python train.py --dataset="acted Russian speech (Dusha)" --activation="gelu" --beta2=0.999 --final_lr_fraction=0 --weight_decay=0.1
Rows from block 4 of a small sound classifier, named by matrix and row number. Rows with one number belong to one neuron. Each number is 50 + 12 x the weight over its row's rms, rounded and kept within 0 to 99. All counts start at 0.
After each neuron's rows are labels from the 100 clips, of 14976, where the neuron reaches its highest value: "top examples" is what is common among them; "band" is the frequency band that holds the peak. Only what is clearly more common there than usual is listed. The data: acted Russian speech (Dusha).
# fc1: MLP up (model.blocks.4.mlp.fc1.weight, 1280x320), inputs 0-106
# fc2: MLP down (model.blocks.4.mlp.fc2.weight, 320x1280, transposed), outputs 0-106

fc1.467:64 51 45 29 42 52 42 70 44 54 67 59 29 54 35 64 32 35 53 44 52 68 53 61 61 47 64 65 46 46 62 67 33 45 65 57 46 23 54 50 45 41 56 55 49 34 50 57 66 43 53 53 36 52 48 55 51 57 23 45 64 53 59 71 56 47 49 46 70 48 65 50 54 35 41 48 61 56 40 46 65 60 58 47 17 50 48 36 44 33 28 39 39 44 41 55 52 42 56 62 37 48 52 78 43 49 34
fc2.467:26 42 38 53 29 36 50 51 55 36 52 50 76 54 17 57 63 49 47 49 31 51 56 41 38 47 59 64 23 66 43 59 39 30 45 38 46 52 49 45 48 36 73 48 59 48 32 36 57 41 42 30 56 53 70 56 50 42 43 59 60 47 41 58 38 60 84 65 43 55 55 48 46 54 74 54 37 51 47 44 44 58 33 51 60 29 36 50 36 31 41 37 30 61 54 51 60 52 50 50 49 30 49 57 43 62 60
top examples: emotion: angry
band: 250 to 500 Hz

fc1.713:70 63 46 54 44 54 60 58 31 47 67 69 52 57 49 61 60 58 51 48 43 58 48 53 41 53 46 63 49 35 69 55 48 46 50 66 44 34 72 20 46 41 54 63 44 56 57 28 45 38 68 30 36 62 61 50 64 51 33 36 56 40 35 36 44 66 69 41 51 45 38 55 52 25 55 37 27 67 39 51 47 10 49 75 36 50 50 41 50 46 20 57 50 33 30 42 36 52 61 45 63 65 56 65 38 67 36
fc2.713:62 51 35 62 65 36 49 56 57 50 58 48 55 48 86 43 37 35 60 50 34 44 39 44 51 56 29 57 51 50 61 44 61 54 38 34 57 60 43 45 41 45 56 44 48 71 54 41 36 47 49 51 59 39 50 55 69 43 40 34 70 50 52 43 43 35 56 43 42 41 46 44 64 43 53 44 40 55 58 67 66 47 49 40 52 51 52 65 56 54 45 56 31 78 43 38 49 48 21 36 35 39 71 51 44 55 53
top examples: emotion: sad
band: 250 to 500 Hz

fc1.266:50 30 57 19 36 52 42 60 34 64 57 40 45 62 49 56 53 57 43 72 50 49 55 40 63 29 64 52 53 47 54 45 64 71 51 65 57 46 52 44 45 48 52 50 40 71 42 40 38 41 69 29 43 44 53 46 52 65 57 39 50 52 57 49 49 79 54 51 41 48 47 32 47 42 40 45 46 47 35 54 64 54 43 38 37 38 51 54 64 36 35 65 38 45 39 49 35 57 57 60 46 57 61 52 45 77 41
fc2.266:62 56 68 67 70 40 52 49 32 30 26 61 46 58 52 37 52 64 42 43 49 54 39 52 43 71 48 55 70 50 55 48 55 59 39 56 41 52 25 47 49 72 39 50 59 60 61 44 52 44 34 44 61 47 38 41 52 34 54 58 54 62 55 35 39 58 49 34 61 23 57 62 61 44 54 57 23 52 43 56 49 58 51 31 51 57 52 62 67 40 52 62 44 66 55 47 73 28 47 34 45 52 45 42 51 70 48
top examples: emotion: angry
band: 2000 to 4000 Hz

fc1.569:54 46 46 53 45 68 53 53 52 65 44 44 58 74 20 45 44 63 23 50 46 66 60 53 57 35 52 68 38 55 60 40 54 52 56 55 72 24 57 48 58 60 51 43 71 52 27 61 42 33 63 62 41 58 65 42 29 68 67 62 39 63 52 68 54 50 59 39 60 54 28 42 52 49 41 53 42 58 66 46 75 56 42 36 40 67 27 51 53 35 30 44 48 50 44 51 54 55 60 56 53 34 62 48 37 49 37
fc2.569:39 44 54 59 70 45 48 45 31 45 42 42 46 50 29 56 64 40 22 42 44 44 39 62 56 38 72 37 78 74 31 46 43 50 35 43 42 56 20 46 54 72 27 52 38 47 56 46 59 40 56 58 48 44 47 68 44 56 18 65 41 40 44 51 50 46 29 47 58 32 77 44 61 41 38 61 56 71 24 49 49 52 33 56 49 54 25 36 69 43 58 63 57 43 49 43 61 37 48 54 62 33 51 55 47 58 29
top examples: emotion: positive
band: 250 to 500 Hz

fc1.580:52 49 14 60 59 69 58 62 49 86 43 49 48 86 36 63 54 43 32 47 40 46 52 39 74 57 46 47 47 64 58 39 51 47 47 70 68 49 63 47 48 48 62 48 56 67 42 58 56 46 47 74 47 38 64 79 59 58 60 60 49 47 48 55 56 56 58 44 55 62 68 54 46 60 37 47 54 81 42 33 43 44 62 52 33 35 52 41 39 50 54 47 61 64 47 46 46 47 48 60 45 40 42 68 49 62 50
fc2.580:48 59 36 38 43 50 61 35 26 77 61 62 49 53 43 57 33 50 49 41 50 46 33 50 48 56 55 56 44 77 45 42 71 62 54 40 46 62 52 57 48 75 30 40 33 36 43 58 79 48 50 50 42 44 57 66 52 53 57 51 59 54 27 66 58 53 40 34 57 45 42 40 60 51 38 64 77 54 34 47 32 42 42 49 44 65 41 53 55 82 42 47 40 66 49 64 26 46 47 66 59 28 50 39 62 66 36
top examples: emotion: positive
band: 250 to 500 Hz

fc1.579:64 62 78 44 33 45 47 55 54 65 56 37 54 44 59 74 68 64 38 66 39 52 63 37 61 44 73 40 28 42 66 41 42 41 42 46 42 39 45 58 69 61 50 63 40 65 63 32 51 64 62 60 51 48 30 47 55 40 49 60 38 52 38 58 53 49 38 44 27 63 39 53 60 31 49 48 26 44 50 53 52 48 56 44 54 49 28 40 49 47 50 66 62 61 58 68 56 52 45 46 31 46 65 45 48 54 36
fc2.579:44 59 49 42 50 52 68 31 52 42 43 62 52 56 13 49 42 58 40 53 52 48 46 71 36 50 66 76 50 56 57 35 60 31 72 33 47 55 54 30 52 51 55 40 65 35 62 31 62 55 52 68 46 56 60 50 41 41 65 38 51 48 49 47 32 58 39 57 53 45 72 65 52 70 19 40 45 53 32 40 47 62 52 74 29 47 51 60 24 53 76 38 31 50 59 38 53 37 60 60 72 55 33 41 48 53 56
top examples: emotion: neutral
band: 250 to 500 Hz

fc1.553:80 51 43 23 29 46 49 54 25 62 61 56 79 66 24 38 49 45 45 59 29 39 49 44 33 48 57 55 51 31 60 66 58 56 41 46 42 52 50 25 65 25 41 61 37 63 42 33 45 45 40 42 37 46 50 52 63 52 58 38 46 48 53 49 48 50 70 38 47 46 40 50 52 27 37 40 34 41 32 37 62 31 44 68 39 47 26 55 61 39 23 59 47 78 43 58 32 59 58 37 39 41 58 59 63 72 42
fc2.553:29 58 58 69 50 45 49 70 50 26 43 51 74 42 67 39 62 50 35 53 48 43 66 59 70 54 43 53 67 40 52 48 14 55 33 49 51 34 45 55 68 41 63 50 29 59 58 30 64 48 45 79 67 58 52 36 56 61 55 79 43 36 72 48 56 32 58 45 57 24 47 63 60 45 49 35 25 61 39 27 72 43 42 30 41 68 24 55 68 21 68 60 53 45 30 43 62 50 43 40 42 66 59 42 65 46 45
top examples: emotion: sad
band: 250 to 500 Hz

fc1.345:82 54 62 48 37 53 52 53 21 69 56 58 46 40 35 32 44 62 41 64 44 32 45 28 50 48 65 74 15 36 75 62 60 53 35 45 36 48 69 44 59 31 56 46 38 41 62 35 45 36 59 37 37 59 60 57 82 59 56 53 73 66 57 39 53 54 53 42 42 52 44 59 53 53 46 59 41 37 33 66 49 37 63 48 33 55 51 57 64 42 33 53 42 58 52 51 46 72 61 39 38 52 56 53 44 75 48
fc2.345:28 34 54 55 55 37 55 62 52 30 49 57 80 41 62 41 62 41 54 42 48 44 62 52 45 59 35 56 68 35 49 67 37 51 63 48 54 46 66 48 51 27 58 60 48 64 59 38 51 36 55 55 72 57 46 35 46 49 25 43 47 55 66 41 37 45 62 47 49 41 71 72 48 62 65 38 31 45 56 40 76 43 56 38 47 60 52 56 46 25 68 48 55 34 27 61 62 48 26 36 28 50 49 49 63 44 57
top examples: emotion: sad
band: 250 to 500 Hz

fc1.127:51 69 48 41 43 40 23 33 34 64 67 55 50 76 40 57 69 63 55 66 29 44 57 50 41 52 65 70 37 33 94 64 58 38 44 39 51 63 51 30 74 23 50 45 41 46 57 41 23 45 51 46 33 85 50 46 56 58 26 23 67 61 46 47 44 59 52 64 55 62 46 63 56 49 59 30 34 56 54 48 49 27 69 45 48 31 25 53 59 37 38 56 44 66 43 74 56 49 52 41 44 29 57 63 49 67 38
fc2.127:56 59 51 57 45 47 46 46 37 61 49 47 57 56 17 57 43 64 43 51 59 56 47 46 35 59 73 56 41 64 51 50 78 46 72 56 63 67 67 38 57 51 60 54 54 33 58 65 47 52 44 39 45 68 40 50 54 39 56 41 64 73 53 43 39 49 38 54 31 51 59 45 39 62 59 53 60 70 57 35 46 57 47 56 65 46 39 22 48 44 46 41 40 65 74 78 52 41 51 62 49 22 31 35 43 56 35
top examples: emotion: neutral
band: 250 to 500 Hz

fc1.68:57 38 52 47 35 39 71 51 44 66 46 51 37 44 40 46 43 58 44 63 39 62 57 37 66 68 41 45 65 60 63 30 53 64 61 48 42 31 46 53 46 66 45 30 61 52 52 47 42 50 61 36 57 36 38 49 45 34 42 47 59 30 38 58 35 44 25 53 57 56 42 65 55 27 41 37 45 68 29 62 43 59 68 47 47 36 20 29 58 42 34 40 39 56 44 46 48 56 49 49 36 30 49 57 62 64 38
fc2.68:61 45 77 47 65 60 46 50 48 44 45 66 49 53 13 66 38 59 70 24 62 56 61 51 48 48 48 66 52 44 49 57 61 56 49 50 43 48 49 38 90 47 39 75 63 61 62 55 51 39 48 42 44 50 44 63 57 47 51 39 56 71 56 64 27 63 36 38 43 46 50 38 41 33 46 61 61 42 22 57 68 53 42 45 51 28 53 45 57 53 52 48 44 44 67 54 68 47 45 39 56 47 33 43 19 39 69
top examples: emotion: sad
band: 250 to 500 Hz

fc1.311:57 39 63 49 42 44 43 43 27 65 52 45 48 60 29 60 44 60 49 48 55 58 49 43 68 40 79 73 41 53 57 42 47 41 53 39 30 34 50 39 60 65 59 63 42 49 52 44 52 44 56 56 56 41 84 57 55 59 38 43 66 34 51 68 42 51 66 42 66 69 65 50 34 40 44 50 55 43 51 51 47 28 36 71 41 33 64 67 68 56 47 50 50 64 59 53 44 68 71 68 27 71 36 49 42 71 29
fc2.311:63 44 42 57 57 69 35 46 58 57 76 53 56 31 35 46 66 64 65 61 45 47 56 34 50 63 18 63 63 45 66 62 36 65 39 55 56 64 72 39 31 46 47 57 59 43 57 39 40 58 45 57 43 33 56 45 37 56 36 42 39 45 59 52 41 47 60 41 55 48 47 52 40 68 54 46 45 27 55 56 51 45 57 54 48 38 71 64 50 50 56 32 59 44 73 74 63 45 34 31 39 72 37 73 59 52 48
top examples: emotion: positive; emotion: angry
band: 250 to 500 Hz

fc1.714:25 29 53 58 43 50 53 69 29 52 53 63 59 43 35 45 47 51 38 41 44 43 54 59 57 49 64 60 51 53 48 55 65 39 47 57 67 38 47 54 28 39 82 62 74 69 56 65 48 45 49 60 63 35 54 57 65 42 52 47 44 38 43 48 42 73 49 20 44 71 41 09 71 62 36 50 36 57 38 75 54 44 41 62 36 64 54 87 56 57 58 54 38 51 28 52 44 51 61 60 54 31 23 72 45 45 70
fc2.714:67 43 62 48 72 60 55 65 55 50 39 61 41 54 06 55 50 65 50 36 59 43 59 54 44 68 51 55 55 44 30 50 51 52 37 60 44 51 48 57 66 51 17 58 57 51 41 79 50 47 38 56 35 63 49 45 53 60 45 70 35 64 44 72 62 58 48 49 55 32 25 60 45 37 36 63 52 62 32 32 44 61 06 55 51 61 42 26 79 57 48 45 58 33 65 43 61 48 70 52 48 59 50 47 57 65 44
top examples: emotion: sad
band: 250 to 500 Hz

fc1.504:67 61 36 41 57 27 45 24 33 77 60 56 66 55 38 65 51 72 53 32 45 62 52 42 47 45 54 52 47 60 55 43 62 46 55 49 51 72 53 52 55 51 73 34 43 38 51 69 41 27 45 39 32 47 54 61 55 40 47 33 72 51 58 42 38 45 28 51 57 70 54 43 56 33 21 39 44 56 58 48 50 54 50 52 37 71 48 25 60 58 50 45 61 41 57 61 30 46 61 73 31 43 47 55 65 63 38
fc2.504:48 56 37 50 46 50 51 45 65 50 74 31 64 55 45 64 45 50 73 34 43 48 39 26 47 47 33 49 43 75 39 51 43 43 32 54 61 38 70 41 62 59 29 61 50 44 48 27 51 55 63 54 53 58 36 44 56 54 35 20 65 69 53 62 34 49 51 43 34 65 49 62 45 48 51 55 62 32 40 54 32 49 56 31 44 69 56 56 51 66 37 41 52 60 41 55 32 36 42 54 34 55 62 31 60 47 39
top examples: emotion: angry
band: 4000 to 8000 Hz

fc1.225:62 25 31 36 37 70 68 56 41 60 64 70 70 30 45 51 47 60 33 52 41 75 40 50 74 44 57 53 34 58 61 60 38 56 53 81 43 65 51 66 41 42 64 47 44 48 45 49 45 22 35 61 44 62 47 38 63 42 31 35 63 51 45 67 25 51 51 50 48 51 47 36 55 36 62 51 54 45 53 55 55 48 63 65 41 44 36 33 52 36 56 16 42 52 51 53 32 52 69 51 33 45 55 53 47 59 70
fc2.225:66 58 59 48 54 50 64 45 50 30 59 52 72 49 37 56 61 49 60 37 36 48 51 70 70 58 51 34 63 50 63 58 54 44 55 60 62 54 43 67 52 69 57 40 54 34 48 49 32 50 48 50 57 64 62 53 70 48 46 65 53 34 38 57 64 37 55 35 50 35 54 39 74 48 51 56 41 68 31 39 43 26 41 20 58 47 50 43 50 57 43 44 47 58 64 56 53 53 41 41 44 41 34 23 53 52 41
top examples: emotion: sad
band: 4000 to 8000 Hz

fc1.32:59 29 56 52 43 54 66 48 40 77 55 56 35 52 48 69 63 63 40 47 46 50 41 38 38 34 66 45 31 45 61 48 64 58 54 67 57 57 40 44 65 29 34 54 44 54 55 24 37 48 51 66 55 66 46 56 68 60 63 31 50 54 43 53 50 50 57 50 54 56 45 43 50 44 52 58 45 61 34 34 54 37 39 50 39 46 38 33 75 54 22 42 48 65 47 71 41 51 51 80 43 35 48 59 28 67 30
fc2.32:53 39 53 63 43 50 26 40 45 46 59 55 52 60 40 56 54 57 49 38 46 54 49 44 26 64 33 44 50 39 49 60 51 34 66 64 51 58 60 33 51 33 50 60 72 36 66 49 49 47 60 34 61 41 50 51 51 29 42 35 82 41 59 39 34 55 24 53 26 69 57 32 60 49 61 60 62 75 69 43 72 66 46 34 51 48 57 41 37 47 60 55 48 62 48 74 51 44 42 64 59 49 33 41 37 29 55
top examples: emotion: neutral
band: 4000 to 8000 Hz

fc1.200:41 31 56 29 25 66 60 47 38 37 39 45 54 51 22 63 46 56 39 53 39 43 78 30 70 66 43 39 58 70 70 47 37 59 40 68 40 30 43 55 35 52 48 52 60 61 44 52 64 24 38 39 39 41 54 65 44 51 60 57 32 41 56 62 83 34 67 39 44 55 39 46 46 49 35 54 59 17 56 57 51 54 54 46 49 57 25 51 60 61 68 44 50 40 53 40 46 38 63 42 45 60 64 48 71 58 59
fc2.200:49 48 65 61 62 53 41 58 48 42 47 49 50 52 99 51 29 30 39 45 57 63 53 64 58 31 46 63 66 57 61 40 67 50 42 51 47 32 50 56 36 67 45 65 52 56 54 55 46 60 50 52 46 68 67 39 63 49 44 79 32 47 60 44 29 29 59 38 63 56 43 13 52 19 58 54 46 36 35 56 49 39 64 23 46 52 77 55 48 87 43 50 66 61 79 32 51 53 50 52 47 67 55 61 21 45 36
top examples: emotion: sad
band: 250 to 500 Hz

fc1.238:60 54 54 55 57 65 55 44 42 70 54 63 42 49 26 59 65 61 55 34 46 35 57 41 58 36 53 52 26 41 54 62 57 47 24 90 51 40 59 52 21 35 54 70 48 47 74 51 36 26 50 60 27 32 54 67 58 54 33 49 46 68 47 49 48 43 63 45 54 78 40 49 53 62 52 66 52 56 63 83 43 40 53 49 52 65 40 26 53 50 62 54 51 54 45 38 60 37 51 60 48 70 69 39 64 55 37
fc2.238:27 41 65 48 42 47 47 49 11 56 33 61 52 44 11 59 65 52 42 56 47 56 45 49 75 68 67 40 53 54 58 56 46 73 59 51 46 68 39 57 19 57 49 38 58 70 56 57 46 45 39 62 55 47 48 54 57 43 60 67 43 36 52 45 66 42 57 28 64 37 56 29 63 46 31 45 61 43 56 59 62 27 56 63 29 47 63 59 72 51 54 43 55 46 31 28 41 65 58 45 41 54 54 52 40 54 61
top examples: emotion: sad
band: 250 to 500 Hz

fc1.167:34 49 45 55 50 48 48 58 37 63 44 44 44 38 44 44 34 65 52 79 37 52 51 49 49 40 42 49 62 68 61 63 53 51 47 43 51 66 50 40 64 57 63 36 42 37 67 22 38 50 67 44 58 55 46 43 66 58 41 44 74 56 54 46 50 35 40 73 51 66 45 39 60 48 52 41 56 53 85 41 87 28 29 53 51 34 57 63 46 40 35 54 37 65 47 56 51 59 60 60 34 33 55 48 54 63 49
fc2.167:59 45 58 64 52 62 46 49 42 43 52 71 59 44 38 66 37 36 38 59 34 43 44 58 57 48 23 50 42 50 37 53 58 57 35 32 46 44 54 46 41 59 32 47 44 47 62 70 48 51 41 38 69 39 61 36 64 63 41 55 29 53 48 53 55 76 65 38 60 57 38 43 47 49 51 55 62 52 69 63 53 55 74 36 42 69 56 51 59 54 54 37 68 44 52 53 43 59 46 50 78 73 60 45 60 37 66
top examples: emotion: neutral
band: 250 to 500 Hz

fc1.503:41 49 43 18 27 28 45 39 52 47 39 58 68 60 27 63 53 60 68 67 59 48 62 53 47 39 35 49 63 63 40 53 56 52 32 53 48 54 57 54 49 40 58 37 63 46 66 37 50 51 53 55 54 60 48 73 59 74 53 35 50 44 51 48 64 37 57 41 25 53 30 37 62 49 44 45 43 27 69 51 54 45 44 25 49 47 58 54 64 54 54 50 46 49 44 72 56 49 65 57 49 47 61 59 51 56 62
fc2.503:58 79 68 81 47 44 43 49 55 39 70 71 46 47 39 40 67 61 52 26 55 63 57 56 38 38 41 56 50 48 57 50 51 57 37 53 50 36 41 32 50 56 45 46 60 47 60 55 38 35 56 35 72 62 39 47 49 56 28 38 41 69 61 62 19 37 65 37 61 66 47 64 31 62 66 55 21 54 72 52 56 48 32 54 60 40 70 33 56 37 63 59 46 54 67 59 59 45 42 48 27 62 57 49 33 20 50
top examples: emotion: neutral
band: 250 to 500 Hz

fc1.429:49 44 39 67 49 62 61 49 56 43 59 34 19 50 43 58 51 69 48 37 50 41 40 64 50 58 40 56 67 55 65 37 18 58 56 63 53 26 46 36 57 65 49 48 31 62 44 54 47 41 54 49 60 52 34 59 44 68 43 60 35 35 41 50 66 44 65 41 65 41 57 61 48 59 39 50 41 86 52 29 51 42 31 44 24 63 74 52 54 49 58 51 49 56 53 47 47 44 43 46 49 67 40 59 34 63 20
fc2.429:63 74 43 58 70 46 60 54 50 56 69 50 59 39 45 61 62 46 59 60 46 56 55 46 52 66 39 52 37 62 52 61 43 49 50 52 32 33 56 48 46 64 53 62 37 36 43 47 54 55 49 79 39 58 64 62 60 53 47 50 42 39 47 46 54 62 52 51 61 53 50 62 35 57 52 49 34 29 72 52 27 32 39 68 67 34 44 72 44 59 60 34 39 28 55 54 67 45 58 63 55 42 53 59 48 65 41
top examples: emotion: sad
band: 250 to 500 Hz

fc1.601:64 72 57 31 43 51 45 34 37 35 60 44 71 51 30 48 56 56 67 47 45 49 69 66 42 32 62 50 41 23 43 52 74 42 44 73 58 50 58 67 25 48 73 52 49 46 34 56 52 37 60 44 54 52 46 59 61 49 43 41 51 40 34 58 32 60 53 50 64 72 56 63 63 31 62 71 43 71 57 62 40 35 64 50 58 42 31 52 73 38 67 50 44 47 55 62 54 47 76 54 51 46 64 62 55 55 41
fc2.601:49 48 55 37 54 50 67 63 49 39 34 64 39 53 61 75 57 60 59 72 58 38 52 41 50 59 45 41 73 53 58 43 46 41 50 42 51 38 49 56 60 56 24 47 63 37 69 45 63 54 66 79 35 49 45 57 48 43 51 54 40 45 44 50 49 59 45 46 49 54 28 65 37 38 32 44 56 59 40 49 33 54 70 71 42 59 46 41 65 62 41 76 52 39 33 35 58 54 51 43 36 84 20 42 44 36 45
top examples: emotion: angry
band: 250 to 500 Hz

fc1.683:37 17 42 54 41 84 39 44 32 67 60 54 59 66 34 71 51 43 30 54 20 61 42 34 51 54 80 66 51 77 53 45 50 44 66 52 48 43 64 47 32 45 60 54 48 62 59 37 42 36 49 57 44 41 38 55 57 44 34 42 68 43 64 46 37 49 56 56 56 58 45 21 58 40 52 34 57 41 56 54 53 36 52 72 45 55 32 47 50 53 35 42 40 61 46 55 41 32 52 60 57 61 41 56 57 54 53
fc2.683:45 53 29 51 45 60 68 60 26 52 48 90 52 70 30 44 52 66 41 49 48 37 44 28 51 59 63 54 67 39 69 54 21 50 45 52 42 50 74 42 56 41 68 41 55 48 43 51 42 35 68 52 62 49 37 48 28 50 43 49 50 55 39 48 45 56 55 54 58 45 51 44 49 41 35 48 41 53 58 13 59 33 47 53 51 51 61 57 63 34 45 42 35 68 40 62 29 32 74 53 28 31 35 36 35 74 57
top examples: emotion: positive
band: 250 to 500 Hz

fc1.88:59 32 55 41 55 57 48 39 36 59 64 57 14 28 37 48 51 48 49 58 44 59 39 55 51 54 55 73 25 26 76 64 46 44 52 66 44 16 44 47 59 30 47 57 37 46 62 79 61 49 38 51 38 43 68 58 50 50 38 47 56 45 60 59 40 37 52 43 63 70 43 51 24 44 51 47 36 44 64 45 57 36 59 79 51 40 41 70 74 44 25 32 44 71 38 68 32 53 76 42 25 27 62 41 34 52 44
fc2.88:27 57 47 56 56 45 61 36 23 51 42 59 47 61 00 59 63 55 38 48 25 64 53 59 67 53 62 49 55 64 50 55 44 49 49 35 42 32 40 56 50 43 41 57 50 28 66 39 42 43 53 58 55 83 45 45 47 60 58 56 57 57 59 44 49 57 48 42 47 64 44 49 43 44 51 44 43 61 56 63 44 40 49 38 44 48 53 63 64 35 55 19 61 56 39 41 43 52 51 82 27 70 27 50 46 48 50
top examples: emotion: positive
band: 250 to 500 Hz

fc1.517:51 72 46 32 40 36 56 56 51 43 55 55 37 56 38 49 67 41 43 43 58 57 41 57 54 38 49 45 47 42 59 16 64 43 55 58 44 52 39 56 48 62 59 51 32 47 51 42 53 45 41 36 55 56 64 36 55 45 45 37 61 41 42 37 49 43 53 51 36 67 60 41 55 55 49 54 47 58 56 67 29 60 46 29 43 22 40 38 67 56 39 32 30 50 69 44 37 46 58 58 56 28 62 72 16 69 53
fc2.517:40 43 34 47 66 41 63 49 75 52 50 35 59 38 34 65 53 52 47 67 43 45 45 60 51 42 54 46 57 50 49 72 38 79 64 28 13 41 52 70 58 25 45 50 49 47 49 53 72 64 54 61 67 64 26 53 55 67 61 66 68 32 47 57 59 56 50 47 66 47 53 79 38 60 39 30 53 53 28 56 61 60 31 48 38 59 28 76 49 52 65 61 59 39 37 47 68 40 46 57 65 39 55 66 67 55 34
top examples: emotion: neutral
band: 4000 to 8000 Hz

fc1.349:54 23 36 50 38 53 53 47 34 58 37 32 57 57 39 57 62 61 46 63 38 45 76 46 63 36 46 61 52 66 58 59 31 49 35 58 51 57 46 29 49 20 82 42 69 41 44 26 46 40 63 31 48 57 63 69 63 67 49 49 48 53 52 50 32 65 45 58 44 59 29 60 46 54 66 56 50 47 76 45 68 63 40 49 63 55 55 34 56 31 67 66 37 52 39 67 48 49 30 51 54 52 56 49 87 42 61
fc2.349:61 40 40 32 41 39 57 54 38 52 36 39 38 59 82 57 56 65 53 54 26 35 59 41 63 67 39 51 42 53 50 42 49 53 71 47 69 59 55 43 57 39 61 40 71 39 33 51 37 53 67 44 62 60 59 53 51 51 51 37 60 75 56 55 49 37 46 80 56 55 51 38 45 64 65 43 39 58 66 64 54 24 34 47 53 44 51 44 34 72 56 19 45 74 42 60 65 59 47 36 55 52 48 61 53 48 70
top examples: emotion: neutral
band: 250 to 500 Hz

fc1.721:77 57 39 54 26 38 59 55 43 51 51 41 55 50 20 58 38 51 49 56 55 53 39 44 54 40 47 50 24 53 70 66 41 38 80 29 55 74 55 48 67 28 40 33 56 37 57 53 69 42 58 63 57 70 62 53 52 59 53 41 75 37 56 55 50 79 39 51 52 73 43 47 52 41 60 47 31 45 53 55 66 72 45 64 51 58 38 29 45 30 45 35 49 48 45 70 59 53 55 66 51 53 68 37 43 42 27
fc2.721:50 45 54 53 80 42 52 60 49 37 46 54 42 56 32 41 57 40 52 42 89 52 63 48 56 50 60 48 71 51 55 45 49 65 45 66 37 43 37 57 74 58 59 58 58 37 70 64 43 50 46 56 55 49 52 35 54 50 37 42 54 37 48 56 40 67 56 50 47 32 31 54 41 70 44 40 58 54 50 49 47 54 55 35 68 59 65 52 54 52 51 51 55 34 59 50 44 34 52 54 57 53 41 35 39 48 31
top examples: emotion: positive
band: 250 to 500 Hz

fc1.766:51 68 48 48 41 59 65 49 33 56 71 43 55 59 27 58 76 67 45 47 40 46 46 42 58 24 61 67 57 57 26 57 51 64 43 61 36 42 44 46 46 46 60 51 45 64 39 31 30 47 55 60 56 64 58 47 48 64 58 44 42 45 40 47 46 35 61 60 40 43 47 56 46 35 57 47 48 38 40 34 44 38 49 60 49 61 40 44 75 49 61 44 36 50 48 58 48 52 69 43 43 34 47 72 54 68 71
fc2.766:33 46 54 61 29 45 64 39 23 36 47 57 47 49 05 75 52 68 52 51 39 43 55 53 41 54 55 57 60 56 81 58 38 51 45 73 39 49 56 49 58 51 40 60 31 56 63 29 79 37 65 56 57 64 56 43 50 49 46 54 68 31 38 47 49 60 32 45 47 37 55 41 53 47 33 32 42 51 40 57 60 54 43 55 25 46 56 51 46 45 53 50 53 38 44 42 57 24 39 71 40 62 47 55 56 37 28
top examples: emotion: sad
band: 250 to 500 Hz